Weights of a small image classifier: 5.71M parameters, held-out accuracy 100%.
Rows from block 10 of a small image classifier, named by matrix and row number. Rows with one number belong to one neuron. Each number is 128 + 24 x the weight over its row's rms, rounded and kept within 0 to 255. All counts start at 0. Numbers have three digits each. After the name is the row's rms in percent of the matrix's.
After each neuron's rows are labels from the 100 images, of 14976, where the neuron reaches its highest value: "colour at peak" is the nearest of a few named colours to the mean colour under the peak. Only what is clearly more common there than usual is listed. The data: microscope photos of single blood and bone marrow cells. In brackets: how many of the 100.
# fc1: MLP up (model.blocks.10.mlp.fc1.weight, 640x320), inputs 0-319
# fc2: MLP down (model.blocks.10.mlp.fc2.weight, 320x640, transposed), outputs 0-319

fc1.531 091:146135133107127132125156141129112123140134113152145121105095123097131068145167064131119174144112140119121095126139109108135126083155138104128109076115092079145156150140115169112088143121144144137110121138083104123150153126143141119182130098119136155068137140123175118131133136128140127133089173098133121135097161141140144184132085105134149102143099134134109129131155122128103089141121149097091171184151151118104121147096126158099163145138092117135128143111146149146143140096171169133153112106141151136115121117139174129125137111119146151095175109113062155125134106091109123093121134137089155101140129113094139137139127178082131143130187128142134101143112099134121143104155113125106150118123161116173109170123161122144107154110120116156130137128102135136122118136162089132120161153100162127111082133127131176148124150109143092127094129117115128124181152136125115104112144153137138130124134157124140108099136068202127084127099073122143167097158154116141128119104
fc2.531 122:104108143137104091132137102138130112148142084173136089117126122110118147128098103168166155128132172101145157154122128152108127113172123136130142127109165136153104131141154110104136128116137162115106101118149155126161152076136108184101122148101119134095125156065155106113125137100138185096113134114135136122160117178087112099110158084122146105090151098090124157107117104122097147195156113165146139110111107156154184140088150109158097152147157164114101187148108104137144115121109086120134124166138115154148164138138115113141100143112110104108137144136125158138128121139111134139108105108157067168101103157148120122153117103104135159150134117132115117135134140110147118143144136156145120129134145148124099122100128140136114129150136106186119142131132141145133134135089139114113130107141075105144152086108173139123142143095182149114132114096098115131136120127134140099145118132080130152151139069144154128148106122115087127059114142129097173190114119129165143150099
colour at peak: purple (61)

fc1.454 107:152136141128159117146143127099108150143153125126137116108111102128085146124130157154146121141086129140100124144116112131143155136135122104144174122154125094120104145102125117121146070148145100143082136134148114158089143085119146112109122169189130113083102155103113074101137106137121159112111117142127131125108134161172135122139120095134143132138127115141133136159180145135126117160100179143145124140135119096128103123121097187107072148136089126087121109165111147175145114086129107100152100128117125122096123153112106132147140153097114160098138142103157158112069134127131132138151119160088122132184128151143132153150157149107112133128082149204119095131133110151124125117167132066133155146160144156136142136125108151120109114126102117134130161154093120149155130084114138162172132097135104113111122089104188166130140115075128107102113135125149149146151131102157106091121149110125141147107146110148140106145189135145136108134153110055112148119095113160102133134076
fc2.454 133:102122129105130103127138137143170133125135154132110126134130168094101130102118112127140144177127118079141115121117131141160129125125153075072074141109118140098127133132131140122127144139137142128120160120109118136141113135128155134140107117094153114120100133083152131130148140130142113131124148136114108127112123130127152131126130115139134107149141146127082123134081130124175132142161110192165117117098160148149117178149100126158173164087138103078128106106103121120084157148109105128101124105111136163086150107139137100135159133137157116076136119104104127128123204142154132145131080128076170144091120121127098116150132128142143119131151135132154075148165145127146144101118146150103108121132131138105119154119115090119141185106140158172153147123152145109126098094134175108106146149124176163146109202145128151113152084173135143088114172149084115120144143150101126141093157096120130140103089120123106145148145134154073148112123056174140151108112162095137088141116
colour at peak: pink (57)

fc1.371 103:160138141090155084117112140090146151083124147123098150094138115210124110115083165156147157139162143109130112118116079145121151068157095129109104129117123116186151153164141139128114103115149102130113148145113138152098135118108107154163098114138105114127118119139158067132116112135116109126178096126162170126106125120141152108140159108135132137120136095091125133102157141116147154155094099140129134117120090153101153150123106159162139112126140110101154196104108152122108119142127152090153121176136105120102151098124137105126123157119151158120134153105122137109081124116099147142078118157156145122111134114162109128127121173118110152132126139119135134101138137128120099165121137107115129124123089123133056157128124153133134153118117158112159139112109158172110150150150155120112113127106093094171094158110129112158134160173159113093121125105095136084080105106119138174120149121162115097124065123173134153123152089127074130132128125152117133138150142150146163159144
fc2.371 104:109107134160150094102122132156092126110141164120152097122153130112125127129143148125121138118154119135098139119119144120141098119170091076153141086132157143129108200104127152140124131146122114137162155117116129135128142144157091163123073134109086079129136083093146101168191151100151134135130121132148134133137123158169126121134145149140173163132181119135157189163129148114116092131109155070138049153127120167149100134107162101141149139130122107178143118134113082127201137128124138129148123118091141125141133131137143149112091134111131139100093120144152119131136103097120137135112128122075137101103138096151128142141153147140123136176127126149136114127106160098115129075150129127133110168088109138130137136114125100115110122169163134122100119145142094089123159147098110151138142172145141142130112145106126162094093135139120099136072144108116132091170110141120147112104128116157100087129127118093088138093085168123151117128117103162157107149124157126103098090149
colour at peak: purple (63)

fc1.17 095:130103110179108084128147104113116135145132077186119144115136123160134117119143088092089132143135163084092154150171144107106176126158098147135120176158120109136114197169078111107104117139143108116118135102177131119106145132142128153180162131106144097127105148127114133167123118141106152131144135089115181135109114122165117127137140117139134105096110104166084137155100155116114113124097143118124106146113100129120134106146104156120103114158125133106146115097124121110113184094108134124153120109142122137150127139135114080120117155123153120142138120087090115126131130115150162168118106120129120127178104177129153133136114156088146120149138110090139138132151147149126150145117129165123147130155144106134107150134080118096140093130126156190130141085090124158117136158141101123091124114131082085113133110096169125117156074129135155147103115090126161143105131103110192094145088112105161127128127111102151133141154116095130159131120118162112156108137203152116133158134
fc2.17 098:101087068136125085099116124179098164175072114135149149117116123139128155115158118134089115131158103143105147142116149135115100163146121127170133133171180136152153126120184107110103145107124151131125098127119097132147160084135118129124095118158134139123159165138140136139171123151088092123125168115104169130155138121120095131144134109121150126141100116103119095094138171143127140142102135154156139106137103129146148158135159163150180152073113142156089117141121133114163145109151134160129147113128150144120132143160168148140131144184109132112125137101106090152154107110122154119152156160109132142117108116126112140156093072103135128138138121121145065162139143158134130147136122095147067105112138095128141134081126129107133120122154111106112136098125116118115147127155139139147159120103130129153128113143124146112097129150154129149134142101112126127090135125176129062107099082131131135112115095087129120106140061096106181138136099204129111148121102106116073132140
colour at peak: pink (62)

fc1.577 088:094101116105121171108143116169083151163112099119108136139147116108159108130115129156127130119095148145152104149125120098120122083109083092154140106109071132089133091115163129106129143104139159061141132131123155115133117090129148119152120161144128114082177119121140163175117134128111110140113157135115116138180143158153125079139140113122147134120157121120144104097088155093164149134128125105124133117129121089136094132112148179186134127131104145140135109144126094171146136139160164125089136117077114156157128145129119142159120112174093086120127109105176121138097154142124135134144133121080135101172101138120139129132103137113135123114123108134129136120105128214116173125162154109106095135135138156120139115134128190137144191096128130118117174170155121111132079097120088118124111147099119144123154145086132138081168120127133087152110173101144143160175110146130115150146133155116128113110147130140121134150131134119096111166118147101132109145085141130101143085134
fc2.577 145:095109113122096139106115110109142135149100126094159170098083112140104178112132136122102128122105110149104119104112131082118101124158116103145117112120089134085141103145121133118135147111138129150134169111173154135118148144192143105134143143129102132130159143130134138119147138158102134143134117123093084157178131187120162173191129136141148133185108127151116066138061161126135130116178133165120098114127138094124121112157122129144160153152096095126145200123144108105150112102128136158122122090099161087155110177137148167107147149182094097134105093088137153137120136090134169122114064126149145090141122121137119153121117130180158140132133139139149149103111103080126142098139106117118102151149105099110158102154133138111134164143114159140112107108185124149103126076121102138129121130120110120117147126086122128150129139112104133134104104113099116157142114114129111121164122111128140107132133165157122115109118114145146132143162103135150176109130155078130111094122
colour at peak: purple (58)

fc1.250 102:150116114161099118152165146139152129133129135156114106110134123167107117149084142135150136079096095173141141138129086099134134126090106134123101099131100153168135125094148180117089097106172101113142119121111169117139150115137102123139111126154120122122154105122145120116156145150153118157142137130130129129156106132139132135127148127138121114173156135071108151147079112132167161137163139133114118126066145162148104105136160124099168167163124177093162158165121113101098113103119139123105132120103129148154143156153113142106140100118165155134099087113136151149100075113154145128169116084089118139118107139140104151150100141137103105161153148147156096087113119158117124131104127125152166104125097128094142149115162080059113124147055130135151084159140095101115136105102166158147091160077115132139116174095183127123134145157148082093115108127144134141154143149112118121114106132167111122126137112119169118148143134126120118141132135093152099146095132108144124114156
fc2.250 078:123102113119116093147101141097157179122157139130178154157139157134109146172147110099131112138137100099118137138121138144079162141099173106184097121114117074139137083111098068167131158108155148122096135110154135171133120147123119127084120137136132129146128124109141144159111158172120138078105149131158094140117123137128105141162115099188117121097090090124106126110123123106143122159132149103117140147142124138101167157114151129133132105164153141113115062164157120125100162118131147100129124110119131120129135088080135114135124168125133129155144125147137127078139118132138091127121145148160159111176106137136088089129132094095121115125188128136104146135161130147145116153117152124065144126126130116117188116115120131117121114145133128121116131088096161105126106103085102154105171098147104085153162110142128152185131143112137093137080117182117113144127122150130136145134162177098130139146101098123133117089108144152109116155107153112173109131129151160158121142105
colour at peak: pink (61)

fc1.487 101:149144156118107104117141131160150154117154135119129118122167103141140127122134129175129159107126134127146080106121174100123145169151141083130072142132127117141129119153164155113116095159121177112123136146144149128131165148146151126117111103154093098088122137098106125081109119155162134123143160114137074154157078137124083100173144117140162114133119156110139096124078104088149079119120136101114161117160169106125113094127109134118188121128144104127130131112094108124147141078127160135127092136121138109138102148131086187154118168143104097104139104137145144109113105134123150152145082159108090086100144153093127128119122146140127141131142213117146104132135169117121102138146142126138136119136124131120107108120134105131155155132169156108102143150182138120123120091156135186170106135113116091116122123062103137120130120129115180119149120111114134151119099060130139103141123124115113162107167133117119146181124105128138102160156109072147129141121121136115154135098
fc2.487 094:110129088140098097134156152136138154114053164092129104122118109133137129134154156092119130127121122141121129131111166127104154132109107107159156134139147115119137179163163124152096160137174173148124155120123144118097147144142130105164143148138125100114118160144162179101101112137145103134137105119092125147122111094120132149147147126129135150105122121114110104139052133101137123112080135119163170145135137088088161100149149101098111167141117087157161098123125118082136165168090091166112140090093127156151164162111196160105121164116139146145139125097119164129154132126130165138144073132104123114079131127112153093143146133137120151127144148132130143101111134138139138103108182113126110123152107082097099113137137132102140135148131098148120132096117130126108159162138133145134112100123149140136166142067090133156165110157117163124116110142100152106102120129117149139099105102083097106141113137139090129125111108094101158145150107133101111166149123156103139081181
colour at peak: pink (54)

fc1.609 094:091117118110158146162150148170096124141111129131130118109126140093154118121184127115137123095141163123147137157150145152108115097111159066109146140154137171104129115109117111124096137116130131153136089105130157169061160095159122126062160108125163110135130126157131142116167142153151165098148122166101137136120097120136153135095084073141147124148133142143150139114135111115148119128089102109127068138119108105136100158149152144169147119166113138155121124149138105146108130121140109110144122127129161109145129124141093160154117109117094124106091079158183132113137151093084100096066123152133162134127131093086102132159123120118137150071145154107109127144137106107138104145146131149075138122150111134105094138112112140110092130110130145092130166121149132147152105081133126137105173136147164152144135167100081097116132094125120123125133119153119153162136137132167172128162138126124148122144110061125102113132187157185155112120132148115113127143113102129163141121125
fc2.609 157:140137149123134115090150166094172147136118136145135139115170099137117137150129174169132119136099097107101134113121068107131154136097101134151111156108113122118179153126138126135108159134120113102157119101136149114160088137136103131183115139148117116145121128146177140120147142109111103080077155128168088139095101143104126113158098084118166152161159086080162112167118131134123116105127104161110144165050180132143130121136130136151140169142094144109087113082127148096180103109129107100148164112112144138126124127114173108130106114137161103158161155101140147160122137121122130134143057108155120112134131155111135119121125136138138129081127157123099112147126159144152119120157094151101157143103111104136134146139169091114134141149086122163155140109115119113133147150108114171128110128150155152128142119138123140143130125132121136132111164110139094140127085094122148139125103132127139129066128189140115151096090148123113120095152086090107142146079141133163147096095
colour at peak: purple (63)

fc1.108 093:124101119126112174123150126157106099151102163135118172084118106086095087141117153098122074111157102133148110113116173116139128148095133161111112141096132161121133124118157130137104104132107174137147113156142126153138124100148137137159138102116127122084104121107130162128115149145117143097151092124104142108176129096118125166104075134090130122134102162130148139114135148137141132085145077105152117139152133094162130137139119152206136101152120118155150132128135086118144120151133121129130116181132098110102124078137107133104117151114092132140115151104156120125110128151147137149170141133109118154125150176165111138134167133115197115092109139117161101144127128151117157155129137162145112152085164099109147148153053121133141120135141102139110123119136069116110124163153154148151095085118174088158139098083093119107144128096147133112163135149116153118121113153102151100127082115101132131088133107107102188115152109124123128169128148115123156149132128146183098124133
fc2.108 094:138067155151132094102172108123096134118120123105133137128151122129157129149109123132136179152152146119170092154138119162144109118084109176151153135140103100117129118165123114144155106158100105144184115094108142156084125100112088112182119111113095092136155124071129096112139103133156149081155137126142157101138120111109124117124165117135139104124100138130137177104129099135131149123163118122144154125143119109130096137172098095091099108134122141120158141143143110115133136132103141146099140095118107150111137126117149149116131087072152134150081149109145114067164107110099142133186154098124138155177131130149136180140148078157126130141142102095122079154115161103109114161124122093181154063182172144141152160112113145137147137114129132139144129088128128103159126114130134143076128190143089134123112175099145125161157133124130111110149142101121119146103090116134148150137119100114119134125129111125136108129179144124115094137118124159144112100114123121104160143140
colour at peak: white (42)

fc1.74 113:144142143118135153121160164159127147141126130191137142118137118157161111136111145142117152096147114145153101118155143108166131141133140094112142115151112165125135120143123142103127100108143144146129107117144153122120119096111150111146071102149116112132132158143121105094104156118144157130167140125142189101125171109153056128100098119133128114131116159146116110138102110140148076178127124099109164106120177112138172124112137137100132114111148137075196120109106116141124138108146159081163081126139114095103092131133128135151150120130110143085112116133160127107137116142081128147080119139127107089151107108149123145095138103112069157111154181096139100137135125096152117183122114162121164159162128136095091174109153131119166148132108148108139118144121147127125145182163114123129123108151121132102162115118129116145122122170138146096125110063164115161113139098139150124128126175136091093130126077095120139148121118134134140128124116141080153096088159134102063116119
fc2.74 057:131107102170117095113130123144141113114091132109104101101100094141087154124108107151117125139123132154132108106121160127107045108126114154140097135116115174119130165159126129159091162141156147138180128126137152121114103143111149112120131120082130080186148117133166148102145130139138139175133108138161139111092111123150148154155102170132149183085156166133121161175132117148152110114096129106128142134126140126130121084119131102136088130183097085103138136085121091151127163137112130191097166107115132111145124126131110171185107165098135151120150129158102081129124136124117143132091138179111166130122097131090156136131145098125173127139109074142120143105153135146114108082124102154128104093135097098105118106156158099137108115120131123158120140145162137106126175128126103167141133145105165116152180155146145134150114170096126128106112130158119099133099116136147129104131147091111188124136122141094145124108137124106118129135094130171127128134118112126179107134133
colour at peak: pink (59)

fc1.45 098:122135154134143116119124149080124129128145124129113093112161154168140154154166128166151130119147152132129134093119104126162126118155095122123106155127127160118123141128097146113113144099123169147187089165182152120104121154113089128106130128134115107124127098130117140181130113121111110117116101115140115126085150076113147108159123101162116103094131127079165134075117084164185140095145109104158164123088139186111143095156110136098144127128147132140143130139126140132131111127113095086111129133116131105134134090104165103094109120133106145105123138177163162108096153169144165113109129113127113133129123141160119133125125096101150147126194121156175095139148127063113143137125140153107080148150137135085128119116159095131119096137100122088120124119115126119081138176203115127171140093077131107153092145147120104100122100129142111131136122146156089124110123105171154146153135123137156172141105115135122123156088143097125160102107162127144123110142177137134143134151
fc2.45 117:165166097163129132141122132133126157140140175163141111121130161120154112092148203114116123132152100131140160120121102112136153146146141148127091113150114126122136103149144128113137148106142160157123093127099130087118125145089103112112154107114109169108113127121168123100136120160122128106143154132103136141121112120150116126168153117135125110102115161104165142106131103168139163136153124129127141132130116102102122125123111090072130150146136116132124126117126167187113084074119110133119105134092170108116074117096130135160148112092123159135104155131185121090152127152119121129147147113117140112106113145141131166144095143083141171107113163157111111120068125130148103145126149139139153137121140084157166097141117115168173116136155150111098086115111111114091103147107125136125091124164122088133114083108118116124165113154176131124175120117139172112155172169160112151112079129151071153130113103152143131130123200110091090120119090114151083117154150166107134127119
colour at peak: pink (55)

fc1.254 114:135148139127117131127140150145133150142194088133126152126090124133150149102142118151135156146141121152139129156127130130157142161091120127123132143141113137156098119119114148115148140119108114147127114108157140152125131084108130139139146089083131099140155075080098123127118158110138167126124092111133103151113114136100135183136123125169108136080130138092135151148145127109118118116155093125103103130115094130092113166149152168141108157128160150125102156092141158141106122144146125104162147117138121138150134117132065114078138083134114117111077137116116142142095099085124117161117096155124138151095165103144087129103159171185147076157148112094097096108106140134115163136072101096154167131123151184176165101095154126113149140102136141089139110133104137134149153115137135142124134114186172115137123124155073131125093104141087143150155158164151138126135100117127130099099080107118108121113096138105141125116190122155132133105102140096180151136164116154129135115100
fc2.254 028:120118162132136123134084057139124165080116135138141173104124135143141125124168148115140121148182160093123132088108159108098157143123114171125132112119149192129150114120133127152121131153148148126114128091130147124067187069106146122130090101169137050181108101124168139139185154139148151134133117134081107151125154132105129142093128129103150122141135125104132115121141165165172126084120120117158109108166102121164068138161120157117121145135154084122153075106154150120126137090140115151144117115134093137151126148135099109152113139114092106119092102142136131124152105116154149128105148159151116147096156140101139110126146144157128094121124129101122115165133143091071113144134114107140130110073122143129141145147154114122132152149130106137138096152120120103105108161125127168144153105109126140120142088144128053134097112123113150163125137113144136154108145119132136118148147135127116091135111124143111161118157116081137121117176135149150126106127107145163069148129
colour at peak: pink (90)

fc1.15 100:096108139095135139162176125109138105149113125130174146058096133118151125113109131112168105134145143119101144143163130112116145152124138128125104125134136146133096114120144123130127135070099122099149108185116157118136079153127063104167153147107133090126114095142185132167121146086112115122157145125119157134163140123068155096136129122126139138132125091150196097112085130134142138098107105135174111140090153138150113195137181127075130105107122129119132089195138079090121107144112119167147161130125106118142138107128165122103127121151173170142143110110143104157173123157126166110135115109094114123149124137119136105131142115101108127112068138117135110119167126107134133146161107134101136102107146106140131139121125170129163170143146126156136106122109085103098135138142142107129132160105102115142104167111163117139156091132159129142147121112121104130141107134156132152088115119089126131145180095139143136170110109122112153109102091128098145117118138167145148152112
fc2.15 033:120139083100137116113113093140113102146140122136130126111147117140071098163100127164084146159109148163105143142133166109121165123118117147091117109109064144131131143154137124112153110118130151117119122092158116079128094130137138149162135155116150140121098099127179145128100139117109141125149130172115106083105142132131127119129120109137132119152115139064109132109111143163141091121128112171139097129161136147161105148136130162110124120172159092150122132115119127101158174136112159154163120123142065134086113117137137075098186175144118118147123139143107088119168108128105153114126157119101161147077126101084129138160115168171161173094128111134112131159108146101133111141168103102113153128102087131117093123137092135072148108120101147142130135127116115098098120147152121122161200135122116144153150125138151127143157139096130104102123146105143106137159108174137132112141130137137124152126119110125137109135189100191113177135120126167135139151134154163136102081105
colour at peak: white (37)

fc1.178 104:114134112132120121148156130115138076124152155133134109106113170161152136086087131103117144140121149120111164116175121118156134111139115098200155123165132129141102135076136127123090106110087090133107131139134102152138094099072130125143135138130141135155134117156153095115112129140142136105139121126157141123125111123185161104113154128149126096113178134128133166153151126103134139101164169119118129162085139138165101130128142122086121145131152153107118171152140148165085172129136178150129153096146139123117101121143128130108138098138154149167123090101123123111074136105150126132128119115128153100157118103099149142132199128158087112158095140089100101097115130142132170122147118100162165086164090132146127166116184144095111090120135157145159103125107136137135135074061141125121132127109093142110117137146176140142178104133102126184124109135139116148135123107119116156129106125118099147144136120096116059129140110134111117101117086109114134147077141145124125103139
fc2.178 085:150116140132113131122135122105167086136140132122157130152143129086118144098123112091162162110102128097143148092142091145112162105121164098175152132108159094114097161124099140116175131121115147139129119145109123175114099093094108155142185112096116128161164105139095094101112124130159144068078090120107153113141108076141133101136154113107145152128131158131129164116128143114130138116137116104103100163133125085131131172108128121113103082153139148128147083121147170131128160156094136112116120101165118110141121128117115107138118145141163103140135127096084120132164133106126142088165126148112191131129146108111124128098117137188131118159124120109124092128148087108141137160110140140170134121134094111141126162113123133083162159146079152166150129104147133100162104125141165126113140172118089070145134195161152123103176115140127114155144135109155111105123153144123093149124131114127106129121137147156104096170155097139125164164121111158177131094096140123132115115112
colour at peak: white (42)

fc1.249 114:104159163143126132138132096112116102128079172120080104117160128154107132117117152179123144109107127138116113124119157119135125090109134150137100134105094107155138106137107168135108108154110141155181131109155108152159149180137137142116087102162146144130081130144101126118151155113131115108129113086153141127073097111143088141092117117113133112124179189177092140123095164118100093145129146129114088106166131135161131092117123139136133164093167151107120142146116138106107130139091116096100099139081147099097100172147120158131123158144090138125104104166131147119105093176159136184141084139118157109188108135144143133136135109105137096111105171169157140132163128101143096136145117124185118127115104130124109117170134145126153103130142127131115120139115140134099129108115113120112155149134119164095092158172129144176129124084144133101122084179109157109134118124081140165137111127098095160122141134109120116121097099163134124126144118139144144106127179169125138104135
fc2.249 031:169124115107115145122115106169139137110120101141155126134115122122166150129157076121133123126156121134148104154168129111124122137126076156127141140119160137095089086160160144128121118132156169121120155133139138097090171125149121094157128133102140101097154177140149172104125106165136102126117077168119135149126157114108100152136107129149134169187107135093131113153153107116167097107102148116097119102110144142113133161121151109103098119154092119145137114106158120128106100165154145154133113096177115194129131147107136106128128143121173147140115136113114092138151102108112143089111183115111128149138115077117166110131130135138099130134095093101125070101121104138109149126133179159144101089154136139160126121117126115136136118123128150157069155127147143143113121156123105125125140140095110112153138089122136132108130145115108108080100161105136078094115136148143140158065161132130210086109140129169125127169129072115146140147142111141110110130152123094128122111084
colour at peak: pink (80)

fc1.489 109:134140166140146123071114102159095143097159110092116133124100128158170108108124136117104109099154169146143158109128144114086138140146124097100154125118152131145136114171123133170140165090100093180101082110168103140132131110164147100106171072104106138147089100122094119108136101140131133111140157169158132084115114108131144122129119130082066113119156137110158151154132129124141119096074118130112109149106145098140156134131139133129095139119158100168139124106143127128116117109129150156107134132137100158155106177121106161142091150085166117091114151149095163084192128145095135100107109153156148135134141132129118129145130095159163156097115173111113141115126128137132145112133095117085112148133121157144109100167181128140115135114200134097133116116135151149122102103130093143140181122106140127074092144109137125157110126156139149133104123121114173141137152126127144122163105125112133134137112112132137120153131104172149108118114128128140162164159144088113144141062
fc2.489 081:097121133112134134127132172160122141126156121106092123119122135131167200162185132137145126102150142182129152130108111162124165141172122134140131135107141123163127110120107120103115149128135123121137142104117130124139148154146086123100158118105139087107123094096111111145104136148112138089144110145115150101161110124106117099146081113138090105122123147151128165112102122100056123155117145143155163158116140145132134161141154109142071126124148117123138086105148118141151161116147083133085146158111122126138078096119089141125062117142139142126095125149157169114137111114088099100080156141128150136128122075148095097109108088099111115117114142108100131163167115116110150120134110105155109175117125107161172166106109128138152124150137128109111168083106147161164105143137152117152173119084122094097112144100154125155130115078136125132106151142116171156180108129147132124153160124099122095175129119108127110130102105152138131141151099151155123178164177120121130117140
colour at peak: pink (54)

fc1.453 091:111148106133112120115143168123101135153139104121178181142125150129134117126119152128081112144132138147100102106114137122095136138124138135128136105114120108148106138150081165115168130156083129106143123166140138124115081160136129134139136132122173118141108156120114137150139157088124135160116067106135162150125139136145162114099173175166102113143104146069078103139102169130115134076193142138116130099112138089130136104133158140085128158141118118132156110158100117132118136142131179127088115119139160167146151133125165115118100066120095107159175113136120113144153107136153136153117120103123178118124115130115144084132127114149154141116111101075082152131106172177152112150122118094109140104124155088135131069146127114177142131166161136112148130085152129136139116115111104128130130163127126095160131082100109153090135061137112099137104151077107138130133149124094119149110112141154128128117125159135148157113129111132156136093172128140119091169147141130129089147112
fc2.453 103:128136085111144158110152139146137110180102172107120145161139139118089159117136126102145119190116126126134138121131075137120149168129130124130108107125121113150179126144154091101137145115140126138121089136141138142147107109142107143108122123143136123140146136147125155123123142102118195114120159097129119135101126166166112114139109119158090183110098142124133143105136151098119136114167141129149119129086129125136119139094131135124131086135115109097124112106129134115095148117124124134134128151110129120097124086156193088159132113121139138183158138109119087098131099171150130149116097077151135124146150177123129134120153153108119091118162157145113154129118123146111122119092117151078158147106168115120116139144132126141101070121105180102101119084116095132077143163094150139128101106137107160099117120150131136128148110175156095165169144119184051080107138184109172158113137110154124163149132099113103104137137141128138140085094113124135123080088133150101166112109
colour at peak: pink (55)

fc1.523 097:127131150124145115108129122127125146125153103110127152202108120146144094068073116141130144177174145095143115145109161153112095117137195108112168186114119152139129133145126085108167147110121133127126153158134100127146156106166149133123134113129108150167126120170112128162099120117167127133054106134126144143106114184102084100114124141151112152122125134165129122118130145162142103140145150118108098130153076161137126163128144123127105135163129114170134098132158124112139141116099153152113141091162113135153149111113146119128117122128084114105144165107103108141087143154132156145116133122143175121098104102097165106131101125144089094132127146069134166142089128101129090154129109146094112159119124131144144152103167150072118157128132151123156126109152140119097135111073076133122114113162142155161136127186128117115109102105120121173114131142141124108113174139116122129068146144129127124126117117145128137130083115078115120149129115158107086144164115102113122135086
fc2.523 064:120112092102106103144167139137131100132128129119180135134110117118120126122137142108069084134132147128103162180154138139095142124113130117167102093126165185134121109082172125099089137128132143108145116152158110079125124187147114132106139122127160125136078116100121115126126166147168117129154123176089138153130128140131127106164120102087153130088122122130082159132111133171113135135126156099120112171168117129140124136098171120132128144144184115150132144135143125155133144145126106124072113141136116114147168149128132158146120138110165158151131090165142121121101135098116119160127140155126164097114112114121143153110138149116148144104146131140090071128122120119146106121157126105085067134147106100174144144133117115094137140090153171143152127131094136139118106087101146139095149128125082149160136146171095126073120135112118107134101133150122087170142154157131144101077134114091178143129126133080170117129118135142100113103155169122124067130119094100112112128155
colour at peak: pink (64)

fc1.511 102:102133108126131170174120146122129146133082099115107139132175103149103128163092145185091105114089118095113168139107137127125111131137138110184176142181138133132148129138139145142125127120109135130137141118139120096162170111110112159095079129158101140147110106115117145110152123104114131116121137135158155120118117154149153103080154105088083148135127129150125128123110093095121153141172060176124108111120094136153090156112119159153097133096131100121110093133124146095159108172089075142168150155146119087090114150168147147130131131135126113130114168157117163140117164130157133076124117107158151101091126147154154131111132070150108116140112130136090140116116133109175123151111129167168140138138127134155073137153119140120172124133102167134150122154145097136170134148103120103105134133161095147132166160147126095115119135112124148139133138122128161107090092133133084125142171121102109124137156094164104116094124158116103136169143135121108132152105091100112098098118
fc2.511 076:098116113155108109146176097105158157151124115142113101142093117092115135145111146133111120122116143126133150119125084160100090137100096094134124123152136100131156133137108129116124114166123154118139143111152149131150108089125138172077103145159142176171151121082100196132127153108114164153125164159130138129147114149132139103109164147130153121109116116117127113132197088163106148105162142151076144111119102114130171185113096141098122150154120180067129172133133114095159148109132093137110168137149155119164126102093129137133155150149111150124129095097112140142072120128124121137116113113124132164088135094145135087104139089140082131087081114137122104112141098134136093144138120135175148106115119133112133132135144108170135144104104084135128112117125099130168117132117128152139137119136115148091136160135171121162088142122160145125137088107126135120187086162150117132140137112104135128146162099132132114101143120137075172154138156126137152171103099129162113121087
colour at peak: purple (56)

fc1.138 100:143132127138128110110129089120137122098110124101126158110121159167127086135149114126132137136123139156114129138103105143123133134154158131155115141153162145109159137154161134121136078130146153122084093141116103154093090142073106146128163136155125146126113123154108156136095091129149119132055120120097139146103114157136157124147138091146107093112132089090156154117160116111134141137087121148147162180173114130102105075156083093116117117123105084168097150136193167141107137152150150134072108121116149186126152161126132125123119159134141121121170160122123137175200102133112166090144082122140105138096138126080104140143100120110127111156138138169140125098130108130101109099116116102119138154124090119118139069136146137124153154122128124123114137148140141158116119130118105121101166149113104132129101133129124155146130131180147183136141100104182108130130120115125135116115084071145147177130169107134084126134168112143093142145098128100135134123116130082117145121150
fc2.138 126:130113165124098131155087106181108110138167134148130161123144072129154139135113161125140136147111159105125141103111089129175081136106139122071108111146151152182054089119169122117119117117122165133112139123115131145145142116099161150120087119135133127157116112131107113105100132111139084151153142130106172114102105133099107115150122137138101118136143111142140126136169140155129102151157113136166121132111100143124121147114115109129121137124140144102148158121101105123144144144140147150142135144109140106148127103128110142105124119165137126093102164134151140116111136104099114195146128131113119151135109137181119141125132129090128068130137153098116114167139086110125130110118149145116122142135114172144118173117099158150146146108096152182126121120150118129141133098100099108137110169143143105135130188126137097139129111144153152132149156129087155132141154121099109068175084118094139163140142129053105178159075169165160108083139177152139105117138079154106107128095
colour at peak: purple (60)